Weights of a small image classifier.
Data: 45211 training examples, 50.4 epochs.
Rows from block 13 of a small image classifier, named by matrix and row number. Rows with one number belong to one neuron. Each number is 500 + 25 x the weight over its row's rms, rounded and kept within 0 to 999. All counts start at 0. Numbers have three digits each.
After each neuron's rows are labels from the 100 images, of 14848, where the neuron reaches its largest size: "responds to" is what is common among them. Only what is clearly more common there than usual is listed. The data: stained colorectal tissue patches (NCT-CRC-HE-100K). In brackets: how many of the 100, against the usual share in percent.
# u: gMLP up (value half) (model.blocks.13.mixer.u.weight, 192x192), inputs 0-95
# v: gMLP up (gate half) (model.blocks.13.mixer.v.weight, 192x192), inputs 0-95
# out: gMLP down (model.blocks.13.mixer.out.weight, 192x192, transposed), outputs 0-95

u.128:537541534501553480452470489552478462521483490485540522464497496491476503504508517468478492493523480472522530510479482511531506489512486458541485527480532515480473559468523497483493483524479500484538515510484532502447562539521486520512473511475447522484501461478507558502467498487473502491
v.128:472508476491511535564516491486513515474486526501482497526475461472514438514482456478497487531484545492478478480501488505493438536489523507471526507524483473495515440502500503520487513490478478514459471485520484522567493481459519499461504502485547494528483503563490516536503529524504522481
out.128:524525479479489501496535472483545487508520494478528511527477432525491490486461521470490517487521535479513508474506491518473467511536491521496485517526499520469491507520507480468513520517484540529502493480503513524529478532507492463555495446478460525488502478493533496496513485472439499474
responds to: tissue: smooth muscle (88 vs 13.3)

u.101:503513474501472511535472493494485482524545467483507519473461501529508535516555506523544496552503527480529469518531443489494460511498493472515476486508474508474503521518478527425495531440474512505482525501528529506451500473475498507515515468500498541475533479514485503515517478482468526453
v.101:510570480463491496519455492507488520511547530506519500523544481484523530507518466502457480493497510466521493501486502456516476495427505494519458465472519522445478514482489527510454503474505554481478531473499545507473513510507496515481481508471527544520483496496517515494523536519478501455
out.101:491488539486514478492440515514500485494474525488496500508510461496507500549467502506537510493505478505554520500467480501566505535485546521511550514475520491464462449517455520518540516524432514509458533522474496451482507502492489516484504523507505500510470527511523506538433531505469496436
responds to: tissue: cancer-associated stroma (91 vs 10.7)

u.117:504517513515468524496526474481497468518497491519497521506513464447493505469510511498501509459482508486467566439550501508525521547477493463514537508413509479507500506531480511494484464503519494467541506502533479484490500494497522458521528498539521508466472538473457495498540489544499520511
v.117:481528490508485522492519486489487527479483538502500470521515489483543515512535482522475496462508500504531468489492516521523533549463470543488494506551513529477464485480473491527495536502460544508537521478494496480510522479499493479473491493478529545552545479481506487466510549501503485494
out.117:523481505479487485487526520527479479501508507501505494512511504542502510481488491534488496546525476533484526499499491533484469498507494479466486440496502484481543511482544503471519501486507490520480477512511537449540516476480492523486459548555477447497514480504482526473519470540500522528
responds to: tissue: debris (90 vs 11.2)

u.185:506464479488477517491544536462479484546509530490518503468490472489495458491460480524496498517478543506479506460558490533460496481577538506485537482516505509497486473553506478457503483497489483518496479536539445486499466490443542507468547491474507522494522481513473492519501465487496467506
v.185:511511480547481512470473522494463490550501490477537483438509473480527482490525500566506475517470538512470527487505496485491512521520502506475509448487522495499560524466483478467504494533521491489498487508524493500496465460483479471473520523448483517478510491506562509524507483463482476512
out.185:511526475526449482539476490513503479500498448495485464505503529511502503512487475486495486493507496487545485474501523514445490510460508506489493529501587533480473475510528499500475509452461498479513490533513474507469487512525506500482468473493494535503513488476523522446471483520488505495
responds to: tissue: mucus (47 vs 9); tissue: cancer-associated stroma (46 vs 10.7)

u.38:470480501511489526522496474453519542476498471480486495476523489551502478478491537516477513552499465546503488502534466487497491516522513495508483497461512458518543511513529517437502487493510539485541501484474530555505490487485514513522499523509485491472496503504471502501526524478498465478
v.38:515494467516497471540521506497481465547475472493555473479497474496471493496527479537518469503465526464449517454484529497441468555525482493489501449451486471481534523464462503533517486521495465507534543515514496456499487466510509488473511507516527521516513485525526495526496440485504504539
out.38:524473540467492481492514471529515526499516447528539482490466503489529487487489521530510519530526511529511492487492487485457492449507493526449520526511513500520514517506509507512556504471527502515526467511527498459531491474508551507455474484513506503541503495523546510492433472524504489527
responds to: tissue: cancer-associated stroma (43 vs 10.7); tissue: mucus (33 vs 9)

u.4:478458481488471510506519484464504500522465510518508475528495523499526492492519542502460542494501535459489549463555472555473478555518528485507507506518539509513493482484496540468494527440475501487540450501534486495521503468482473501455478501504523480504503530500501519570519487486519482520
v.4:503454449530492492517515509491514502504468505490496452506527489455548481485516493511532489459498549484505500457513470497480499519525480521478519495482494435519577477465425519504537525501479506558490505502548490508488499460470490486481491519508527510517502504531547482541503504464524493512
out.4:486523503490499474465477512466506537513499463473505511494528504553487480531487525518512516496500469528499467477505543489468484494499494487485491501455526480486496489471494464546521471482528506545519492531511518492474484508520551459521527504442491505510489469458525489533453480528463526493
responds to: tissue: cancer-associated stroma (49 vs 10.7)

u.60:544465486522501556524531520499513493525460513496497483462487502508459440472481498507533498562489504507511469490466531485483497503450479510465528506535492454499508450542501504474521503510515481515452516547497487456528487487546496536542506538486503483504490521510502485492539511436462492496
v.60:517533519492522549525481475517445488514496510545494529498461471514461518510478487491479509540500514537468542499506506465540491479474534515544544531451504515480506484475531515512447475488533464488500460537501475527483457506507480481462526520519466518497492499539503528485512500473474544524
out.60:542508510521507496526509497503482472476529559525515526507507467507489549470465502495509498508488475544497507521474471502477550522506455477527515498523488497510494522516511455479519515556506521565512548506457503504507524486475507499514455489493472507531481504513490463484496544538480458491
responds to: tissue: mucus (53 vs 9)

u.19:481486473524502473494471548525509465518516493504499559489508491487500543477465481493487523530494497486517543445478492517464490467479502489531515490486504437541497506493468470496476485506556483528501536491486492500536443518491480480477471483522505504497516508504503529484527517535455501561
v.19:501497482503478535505442449495502545493536461484475477482527503507488486507494499535508477552543496476506504538517556454529495468494488537488521454506487515485486516469528490502538552486512497513490523509509486497500490482496483502494486506500464528474504479576492504485467505485517489491
out.19:582489495499537511469518447496531517489519524475501538525525515473496502465503533488539496496472485527502478465517526507551497531499466470561527528502485495546485492483554492464506486513490467511509544485470494465508490503494525476552476497496485494498512519469536461472497510516456484550
responds to: tissue: adipose tissue (72 vs 10.3)

u.186:457491503484506500519479489500493466490520483529481515507519516496518455480476504513477493491474486517474524457494493471511514498520509536478521510483481503554602468494469527489494488528535497495507473502546479500517501517459479510526528480498525488457492533491469501517525482506516500484
v.186:473476480487499499521504500478507487514495486509472501507541496500513483495506513523474516456476454527476499482532490509492503462543517494497528509477510474505547435480495480499517465500580517529496480523514461505500518453444503484505507507498510451458486538534503492498537503483519472508
out.186:477526516515493490482506498505516455501510482489542517540468488484495543510481490510496529495497509523499504505508520467529496544483513479500482490462519547521497495518503512506453548519452524557452485484463469512485464537519514547523526513519477527521546520527471489522504508502540508525
responds to: tissue: tumour epithelium (48 vs 14.9); tissue: debris (35 vs 11.2)

u.177:454499488534493569538506494487512501499480521524474502508519484473496492471489503498475492515480498527480491463477508495534492475499541506446515478463524509501548466493547530496492464500501517488527467473497512490499464490470485479480493528552520493550482558558467527534517484520487493491
v.177:521502515500468503550540504507474528540514515539505543495482494488507504501484483537522485524541486460502478500492473509468481479461516514525469508503486488485496492525495512478452507451462487491521493528523508498502469490493553485529508497476517476519497496505501500496570512486492477458
out.177:500482478436485455495502492463460522523505480510506497471457520507473445484458484527514525507498502475488513514512511511512416476496463498480481496550491497536500487503498526470465474466476489487488535520499504452518500527556490512510491481512488469501516490517499499502496528483535475474
responds to: tissue: adipose tissue (96 vs 10.3)

u.89:543465483497479486533528541511496472534537479530530478533519484495495530506479427460513492558502529487523500492467497460496495467494535519526487477535500500529519458471518551479480487476508487508491468521480492464496471462471482469530552515525501473496486556508494499463536501462563505502
v.89:494476484504481524531452539470491494520494512532529502524540486517530493479527514491499479507499520470499505459494515473500448496479514499499505513508478535470527498512508550521522495483482498500524493480510486501506460468463504494482535543483531507477479514557512510543568490481491510501
out.89:498517522521515480505485444514522513492480506477498535480476522525497509537543503505501500500482502504485512513478490561487485517531482500501509512467518509542490528502510500528482505498502527478501506532479508493521512547492516496504512499488540512505535465485484478514503522491479468484
responds to: tissue: adipose tissue (47 vs 10.3)

u.47:508481468479474493502429493474469525537471498499510510504570505480518552525479491527515498526508520459497501488492528473455473473545475477511504469470479517488490507495475476524465476487453484500502526515497516489507524498491539536492486480481479520484486471510492530483528495507550473520
v.47:484487492531474514495513535482479513491468491520496472478436515538499483471461523544478534535509464533540521483541481493493476464499520538505507468505533500556518467524542447474476493508520509539461480568503547554545463514500460508501503515512494520468494512542479529496482481479485466484
out.47:477513531515473509464522549445513471518482501498539513445439505503500498529559516472521465491505482505490479466506494509468499459480495523517503501538510499467518516528518535505528496455495557475507494499474486506543514498515514501560506573523490517544514505490468520512556480516509487498
responds to: tissue: adipose tissue (32 vs 10.3)

u.85:537518506530459488535476518498476500505510475496510503474470525566496519526524474512490524528465520518523536476515481478532490500504478532508458496501466495485447562505488486483489512478495536531477497566479515520483493525531502547511547505488545547508505462510499538465509482484480486472
v.85:491488486451500505474497538523501533517474534494467489457526522503593494510490479481491500496531540494477494434526514522503504504466464474511520472502517506475512474491471478483527514489499511483478491545517474466516502478436531519492479487477489480468475483500490494557543524479514513508
out.85:477472532495480514468493496519471486477470452448533491504509507499469508474517509515492533516525480491539492482495474434507501463481494492471490515549498477461476528497539510467447475510542513513473478480518534511470505472509478491523502446504481502514513489562494581481482478467511497519
responds to: tissue: tumour epithelium (75 vs 14.9)

u.146:515487498463464546507466491520479501506480485519495446469516479492498533499497513522500455498498514523490521485460515520572526483487516507449526460485526524471501463488506471492508507518497461469510500485471531445501515490483464532517485504468482516536485493510511493527493494495476496525
v.146:467460509517449518492476516465521493512491440495512514495488540510486490492518525476515463512514485480531489503559442488516445481528465471509510530496484492505504527497471487516477543490542487513467473492503480512557517492522501479447459512532511503512525497482516526531468487503525486524
out.146:554503485468515525512525500550466480523505516521523483543479518460510507508488513479487502488515505467457500502472510502472493540495515465557415451470515498530517485519506499480524495514477503489503507472554540484519475500483501512499469519521535512481507495493494537546503460496473492502
responds to: tissue: mucus (98 vs 9)

u.43:480490512501531518490472502458496496536446476498492500513511483508477446489489514497514490555471422516528488455505462520484493490513492506484511533513501491539518470473488507509500487468507507524474499490521462474518494489499509496509505523485458518502483427499478524509508514519485472510
v.43:473483484487483497510523472496448539483539514494461481512550503516498507523479532502507468514519504512549557479541488476511486525514469504479476496482542527510469475506495509480468506503515506471478467501468522458509525522493492513479457504495484497529472519510503500502502441513484492507
out.43:508514525530534456482508499505526508472514470519524519560520543504501517439501496504511495493493507519513475493484515486488483512517487479534511510485452492469481539485493447447518550509493486468477545449485500502465517484523553482507512497522516513493474509514516499504525497505437490491
responds to: tissue: adipose tissue (34 vs 10.3)

u.53:488528468476531551536502489475476547564511541519508480541502462454520501488499522518499477522480514499532536495523528504453485492469511490477535434507504471469492474510495517473456454482491502482496504491488490453513502495509478460493515523472528514515484487501493487524534477499504484479
v.53:484468483471468489493533493503482518507523509503509472508493450452521508491500506521472472539489500462501499482521512476480477539530485496492529525489519469516545481483514507520516505478514501497518515502501525515500492494493510452493497530491508494490480528522500495502518472523520568486
out.53:546509580513523508499535534516525482524533466494520482480474529536513480501503491514479524498485488476504509518494493458546509538546452521522477496504532520521493511478481437510510494492539504484535502473401504511553521528500504516549503495521506497464485480494498525512488471468502457530
responds to: tissue: smooth muscle (54 vs 13.3)

u.114:520516527478498466570499448496473514532525510500531515512474488477511533471501466492474475532473515446491525479486484521500471550463490503540480490504508484503517499486473528525490510455522504480527458456490504479524472492524505461480471492499478510551553517488523554507502486524488467462
v.114:526466446540458502554487533466508477490531491512491456485529481502481471464525505531513502516477488491495483456533507422464465520494503492524465488470524487471506506520496458466461504495525494508514502549515522524514491461496512557528493504480487553459508495532523508464497461489505483500
out.114:491492495499491561462508501493478492437503488501508497474469489508492504550516529536518511479539505492483503511492525488470495497531481513470471504474509498543478483439480550502513487420535504489486491494468483577482525508515486491553479507468508531504509526497496495489522522499524506482
responds to: tissue: adipose tissue (95 vs 10.3)

u.88:481473511471503465504496495552460491519506458492473511494493505492516473510473499463508507456509468464543496500462500508514493456494494468556495520481518525462504460468520511551475504501508506507493479535493460517470551513553513507514544517486491474479476491472509469526485497446495523494
v.88:533524519532509524500523479486526492514493500511541475526500483505454434489498452486494475575485497462510513471531491506456425504513536472474529492543480478507492502498494511474493463501470475481515509490507498476512469504487483485499486488516493514505492534567519515530500496519495525471
out.88:550492534508508484478520487513520512509518527482475509512512572474491523504509468505506524498486500455553503461495515524492481486466494501538511454519498486488543486499483543543531515490503456517483476514516455522487495474500473479482487537496489460522502520491508418492480509480502505546
responds to: tissue: smooth muscle (98 vs 13.3)

u.84:510510521524517544503441509518484490557534497490479506497509522517516492506499465524476529522470530464515484505540475500484493520497523510478496517482526549470457498499450554465485523455486511456486495519543543503507491495455520506506521474487525532511475500525470538530541475500506508474
v.84:503518475536476483470494494493488492540500489496546460500540502493495521497491504572482471466496505504527467490506541503442520507462469508500472426441529502494500517490485485457513507508488536507522548472503577493470532494533492513511477502519495556512525464476516513445475515518475453484
out.84:499506546500473475502521537419496521470502472481501478522533494482510457478522560461484536514507486478517472443476484496501561509508477527459474546483457472459493479485475522490539511505532495489533508537438503459534475512495552481508489500528488472502482524529493470499513513480487492507
responds to: tissue: cancer-associated stroma (91 vs 10.7)

u.20:486467467525476471496485482477473490521512468518559488505502523504501540525487519485496475468539506531476492477507516493470492516520463533510454520486519522518524497460466524511511522477529535503519474458488492487523495522485539453442445517512470519504542505478521521490463490525464461549
v.20:504504517504471525500505474487520502500532495490463503499530426519490497559510450558505456506527505478478485513485498472494538491493556487484545519484498502473462457504499523499501531514489495511530536518558476521457471483489525455485487498493483502495482517514519488494488489524517545493
out.20:495503470476518514536507480545514486462539540501513555495529512457497504505420525496478545491483500479523528458476496510517488504463538500526494486487523491477516485522480503475487497474501493451552527527481482527504528493469467509491498519478507489499475507495463491510496489511511528461
responds to: tissue: mucus (96 vs 9)

u.168:482509488538461568489485514442494497527445497485472476488499513539513494501523548485558510495503445541508474491510470478505499503504474481520455558518550501514534500516521499473512495496531477533520481475470513507489485491473513515469487515497509509514501508504559491456485502503478501513
v.168:498500484530493536518507494495498504482487470526483465520491494494554494492498529468537455482516488492521416504472492497476471492505499460517475519533524492444522499508536520475466478466497489521494498521489529510468514475495530483498502555478524483550511523515536478499478496465529499515
out.168:499538500506474540480501486472502535515533527481462521500458519485505492477556492509507527496509487511484486500488541514486501509503500502485494494587499497542533475498513520537504502501504488517487519486501525490482472508491530483518445493473495526535503495510534484474469479525455528457
responds to: tissue: smooth muscle (93 vs 13.3)

u.78:508502494527507516502486541482491519510534500491479491477507483480476507523448486509513392550523540514475474484503531473486530486499526500508505514474504528467481506462512511480512537510483469486500530533467488499512493536511510528503520492536502545494497529540471497513464499542471502526
v.78:471447485502503529540498515504519530510488513462484487518508518535516481455475559506523509518540493508504443506487482508523501519470538492499501515540529456481530435470539504494521467458511515535494451498520477511518501466460527485485490535468490440520491490521537471485515493453467502498
out.78:535486502495494518539508485504498507506534504495496529521536498486553480500474434496487499460520451492469527477510474491482488499526475524520562561513514495517493529532471473473520512522497488494507519496515476522496492525496492513466468487507474507516525503536485498455506490521505526469
responds to: tissue: tumour epithelium (93 vs 14.9)

u.130:497451485453511493456505492488502464505462495546493518517474508532479512507515499493529524506532436481593480517536451528474498465514485477529534499497528482510512489484495474505529516466541519562464532506512485476481510469495519495482462514520437487488482474478498492494494551499487456529
v.130:539530522506457488463514536491459465514504522479549479510547495515482508459448475500461499518466508508455493437507526482497519515481494516506461464475514530505479500538523494498463485499501502478560473528482457475495523515531523524525529533494521526507518544480490469499506475530540516503
out.130:476497502495515512474476488516498474509538502518463489485467485510476512511526473461447464480459480482531483508559530517489502483480498536471489514526510473538515521501540511497487468500533544524496503505512412484473534523476505513493522496527467522501502476547479560479482538508515457505
responds to: tissue: tumour epithelium (99 vs 14.9)

u.31:490512508495550487486511499525522504516497505501509491502519463441513514491479474481488524487527473445569521523478479499547456473463508490543477524521484474458499504501517495504501493485477526554487494504488475522503535507529465475448516489473458496509535462541524512505516480490505503535
v.31:500486493499502496502511494526496510534504480494491509506504505472522530478459525496491463498539487452555523505495472482509450483502473474566499544501510471474527504488498519470487525490464500536507471553467457488493521517518478495516515517442457478468520461520535491499508483463524522493
out.31:493512466507546512544501490481504470537481487462520506478480498497532468497487534475519534495490498499539495466502444483466513461562530470538476501475495465475474535472453483484438486520502487517546502506518510487470517549506503509494551460465446522497473511507489547478480478529524486508
responds to: tissue: debris (99 vs 11.2)

u.79:514482505517488491529524526491536516515516500487457491494528488499485466491438480530486476531498491504455502464494482522490479553500532479497506510478516485485467515517499459467481478489456503481527471503518471494508486506465556529472494457515493505454506518532504515552493469508518521514
v.79:489481485482466460477499492473484522509478507508520506484509519505480539472464488440519484520529492491551492491497490523522503483497478510525524497459521480517466474556530502508519506502515471477506467511485513512494461470513503486500526499485533508478497502489466497503532481441484470464
out.79:491483500515505487486507457502491488469515510530488505515522516551518479528528538478482491493533463499503478485489491504460510481524502505480527498496522487531497485495496506504557505507504536492480542485489523483499526489514511503517485461496531496522496507515522442490485505510476514518
responds to: tissue: cancer-associated stroma (31 vs 10.7)

u.96:492517508493509516489520496467467487465495469533504544521528449494469494470492494569489481509496510537478524449536505528520465525489520534480526493509479465495501478540491496489453444505523526531515496469491467502469494501519526513478510493480499484516506501505529505528525518503474477491
v.96:528472552497505515505510449456507517514473518530482466495518475495510508521510522536512497540500486513479468495485472509498481487422531479495525528490508474472472444508503498496467443476558536549501490519531497516473496477549452505489524530508482516517481513495520500503510533447506472502
out.96:519484515457486477476485562512519499484512491501479516514546506506469534503460511446504502506517510501463506501491541491519504521531507482514504505506462493498503510497493521478419472496508492501497494442507525458527516485481458490516526536522480507469458549476479500503518505535504511488
responds to: tissue: tumour epithelium (76 vs 14.9)

u.120:477492497499494502514452529483493524481529524512509470503517530559485483448556504536471472466521496487533518518513498493499528468500471518473497475482516527499508513540468457491516496520501503460515504527503517477485522455453537476525475507480491524480537488498453528482464480497510496479
v.120:451510527463495491542497545500554490508483508497490514523514546498529516487500457530477492493499455464524513485520485525486504442514489496538480503513506520469487499511500542502466513473480533503508511562553483524507499490515532498502506516495514497492512528494456535505538494515538524498
out.120:498506521515520462458521493512509529506505504487498509505487494477457483485485495472505531510474542534513535503545469471477498492466526503467462518505512513525567504442513526477515521526502513490495506475510509486516505487482528505488455478491516524508493499521531506502495514484489540475
responds to: tissue: smooth muscle (100 vs 13.3)

u.172:473488493472525547508476513501473503464525488514480510522507504510528488438513452466482526505470502480514526493498544481537472483463504526471519509513514496474494500492514475490547479485493544506499545502495481531516521531482515511457486510515478507502498516539478499458489521508504524489
v.172:494474475495510510575516499473494504522501486469491491520536442504499512525519521494511463541525474465472522488488503455496468508504525524511528479460526467432470457467497539503499505462466499518497457514509461492495486504477487489488511532485482485521532473538505461536523463485508517506
out.172:518516502452493497534485470533478486479497493518509481509466522482481490480506508532510471470495519484467520584496507520533545494505473469522525534498539502529497505480515470489481514476507482484460488509498503461485516534514490490518505530507507554495496505496508526521497494493479529467
responds to: tissue: adipose tissue (37 vs 10.3); tissue: debris (37 vs 11.2)

u.169:529498466569534522489533524482489532529520493520466479533512486487481490478513501495497537491512475523499500499500461488453496471534476488499506581499541469544506490470496509500537477499516486484525535505490505458508490500493503477510466490545514484484483539507525470438518523507471461532
v.169:510508476540526517479506493472503555480547491519456487538551524525467478511513506493484487516514471506491511503493480494458473463521503478517545546479481461495475498476511502498517500482528523484497511522470469501529510494467500458473478523512490490462516502543538504432480502486525482529
out.169:495505472544506532493529484482501536490519522475493482508523490512491454496537482502459505497442485550515479514501533493506520496522507512492478508477512497519480497493499482496489520501471528495499512525498458503519498478483483420508491504543469463490492532544509508451455527449483470506
responds to: tissue: debris (46 vs 11.2)

u.191:468509493499512542550466514512488541526512506484466497477492475492507503478501451478483482495515469508479534493511499454502495574501530440494489548493540523484489512453466563499506520488476508493501495486493462522499431496512539507487484476491504511509535528532518476501499470527496508533
v.191:447538444496500509478511478510491499495497484486534478494481541465507494458471539502488496499513529480526499565463521478523495517442494526484516460482510459510545487455513510515495490524523548527537516489518476498503508469489483449479511529476475490515526480509525536471521494457472513553
out.191:457525510536446508508507451473517508513528486537463506522480526495561544488514506496504526512461506502475450514508511519520507491502463507456439524503522483495487516535502489537513522466504502497499533521544472503452456474487486539510468532505500510502516496466506474485544491438498513477
responds to: tissue: debris (35 vs 11.2)

u.7:503482540483513509530548517470501496521509477480475499517535487497476511533434450556516498518475469494492506471520510488433470502471543524492508477541501488478508463554508507473516476494524500510511519496551450489506498492491564520519475486491490521508502481490503455459523466537497484464
v.7:482495487499511540529501528493478524502519511524520474477526512499499482471486541476491504471545495487511559500487435522509472514553487467519490516476519524489480494463424548498512558477494501463470458513483507486497515537501498497527524502502540521495487503509529478492510488513505499504
out.7:532519504540539429499488531495542489531481482521485501514511519536477493500498502506484495484473444478491506481502530474514493485517522541488484472493484530506504528488487478516518522538509467456541465503481488513532510490499502507492473514520502464474528464454521507492461528449491502509
responds to: tissue: adipose tissue (72 vs 10.3)

u.174:534508490523491513523482479489497494522500498511522540529486438471469512515498481523529478508460477490517522463518436473476497482532514493495541494468518476483519534527526519488510473462502498470500503491534533512466492510515474476517500497543445560505478517482479524535520483504525494474
v.174:521488466512484490519471505533521531513529512517539529501516478463475472502522502507529482512491484429549492496532489502511461500495489484536491474498508506477500538534496559484503483504505484467480521495503500474462519468470518481536498539466475531473512499483429547499486468460470506444
out.174:470505504512460483496510518500489508478485451517491520459516460455500502499482479521473483522496469510490486476473496488513520515509508503495461522530506498526477508547463521537506516453509530486555520500466512440507477536510461518483484504550461501519502537518467499516490507493532460518
responds to: tissue: cancer-associated stroma (45 vs 10.7)

u.134:482475489550487488482545438488440517493521485500538438521504503515486492481514533515489504472507514486495482537488534497513503525502530499506532547549522497511522495484523520482503454497509491492534541478502496496489494465497512443479507531433499527495530535498548501434473492486475476512
v.134:480522508481528555539479498495525521511509554535466511504489463499493492506501483530481452542514489530517516524507499469525464514489565559465513487538489518498513465478516541467475488498473516515520515466505505494513473513460490515445493487503479496567481478535485557493517516555491493489
out.134:473513489512502485536520535441513476521520482489494533525477495513524517497521519494520498550473534468535499514525473497482538476511474501533467479468567501517489527469490486515507517513514536484493483510531499482506506482488511507521486499506475497529534475499540559513514509470525501542
responds to: tissue: debris (100 vs 11.2)

u.152:502477527482474528498492492431484508470459496496486488509568476501489506470487491504446470469520537469463496453523492485542511507518550491484496516507525536469482489508495502509496523524474501508506506502482480501502489472505540473476513485505476563541501529503515490548480494487545514523
v.152:470526471481497482487451498475490518527497503471518507491503542496481481499469515429492489529518507491530531484498500498503502465473551498528555528492470491502538489463492480522497485488513518550468481496498435501515504496492476527457501528511508483478501508527524500506547536506493523463
out.152:507485509486500438485478497503505483495494487479477501498474497508501489498535527461561507500503489527491531510505509476485487544494428526529516531532517520526521478507514530512508490470499510523469519499458499539477485485494496517502509467488544452502476467509469449480502468505502534500
responds to: tissue: mucus (36 vs 9); tissue: cancer-associated stroma (28 vs 10.7)

u.86:501501531469519501533519529492549551530500527508490485500485501514551513496501512482554530542512541471562481536488497520497515463499511480513479487548500534454472472514498569495457558472502481490485468542531497462479525468496526489511507497444503492495490518488501465526499487479512519480
v.86:470541492482516488514502541500507544518492520503513503522498514479547459442513496475506535551496571470557498518497533514540501473512503513513491479527502509475513462503492539504461500499523515496517485557489485445499513450482525486514504538457492487505496500504508481517519463465506533469
out.86:507472425535487515502497439457513469514499505498503522507496485534538526512456517510487507525504526506475448467463501481527491508478481520484494518486526486526526521497497501488543515503536506453491491524529474521537519509462491472514502502508481520472504486545459488507498500512530479490
responds to: tissue: debris (62 vs 11.2)

u.42:512471521502498477532500537459512442492520516519488500547510522569527527466494466482500510524521510458502485457564533520507519471483554518507508484505539536485464469475485516482492549433487531443484514497512485456509487531490499520485492507510481475516515481489492467465526506510508486500
v.42:489498483471471519479481553505507503529474513536513490531517519542520496481510501508439501501508494460487495447552540525460523482455491506490468472495555561526520520482485518494485542457490525487539545503506502467506506490486478490491461488489493471517523480494470507516488520504482455522
out.42:545538554513503466469486467504490517501522455482524518480464493526529505532511482531498506522504492507510493474477466494487471516486492498495498515480553510519504460500504546530503471506495487486496484542513516469493506503496505495484502526500472484495485546537494545520487498485504525501
responds to: tissue: tumour epithelium (98 vs 14.9)

u.167:520484439534479547515500482485477494533495494461491486474493519479481453503509541486527512484480488514519461518516501488536502541497526531485475531498541480464516492478464486503498530491496529490489507477499465460520486476509525501491499502511481496477481525497512483461478499467429451512
v.167:510557487460475475525470523503483499512491503468536486504462441509559510506520451502487501482481518477529563468499478497511463520499476492524482437501502458449490513481490517501467482453462482525514482517472511502446527525494464498474510541443505495537508500498498524557525522475499505464
out.167:486550508491506532475545456501516520541452444563507504515507492498479501533496518501477484524506530474509482516472502528463496506487535518498505485515528509509501524482529531532553483487488512491532495466498491487505512478522499473506493519512513487498479518540488543501526508572450524512
responds to: tissue: smooth muscle (42 vs 13.3); tissue: debris (36 vs 11.2)

u.142:499476458460504517506476517462502519490534503486524453498474468493514502477527515517519458506481521501518492476550514449475502491493508517489520504486500506481517523517485478471483511512516484491459504474475524478555491503526490493515520482532509503494494537542534450521462493441557522515
v.142:516463491522502514560482486478534521493508499488510522502492510524516517502520472528478490513493504514490484471518469471469470472553469518503478520490491511481506528513517491510482576480494515530453476512487487569554497544503491507475489505495504529500516549521524495488484521512503550501
out.142:516456497524521498489504523515485493464534526454498492476477475502453476497481512493498492512488489533505538458532555503501498494460511432500511559489472507491488520497481492480480484490533536558495473501479537521489439478516490505505530489493506540525487527436536537496487506509530485521
responds to: tissue: mucus (74 vs 9)

u.144:509518519493474475547515513503512543490495499490473510516523528496559492524487468507489496468458488522465490442520497556467470505503476517523455543498465521502476465513503555498510497475458492486489477492518517541527482511477521534490518456477525461516516530487484506555505500515521482497
v.144:516507487503472508519519511468519478518484537492509467506517520489542484482512462532484516463474475524454524438566438495539467498504519475523473479459537505428481474512471525496471503487483519526467488529525492539524506501515545522491528474535511511474513511501482505530482478486512535504
out.144:506488454523513506499518489477492470503497519486516506502505495487512514473481457484493508482482514490497491450529508503511435503563477484520501507507512499498486499496462531473514525530509507488500493520469485533456496571523487542491533509512487473491460500471492487541493482498538488445
responds to: tissue: smooth muscle (49 vs 13.3); tissue: tumour epithelium (49 vs 14.9)

u.81:458492488493530537504477491474507546516485561507493510561540465456517502510475501519476537530504501473485515492528538501460469493517525504519485481527467497445503460498513492479502502503508501514468447523467486489495468503509505500487519468487469472513482518537517500520526541463507450523
v.81:517514478503504519507522486478525486508487491466490500485484487488477467482486462471498496496517530492468499466543506485508454486533541518520516472502486529492532514499520492480514487496499472477561533510478499477513507467483517501485478539485499520519474485512511526542524471465488530476
out.81:517513551528528471521502566522478503483513497486487484501439550477500520509547485510531509486496528478478502518473477531521487509516470483515506506508510460535492527493488501525522516477517473484518487503489555509492504523529525547474494511517550486512510479495484494508462548452493484453
responds to: tissue: tumour epithelium (90 vs 14.9)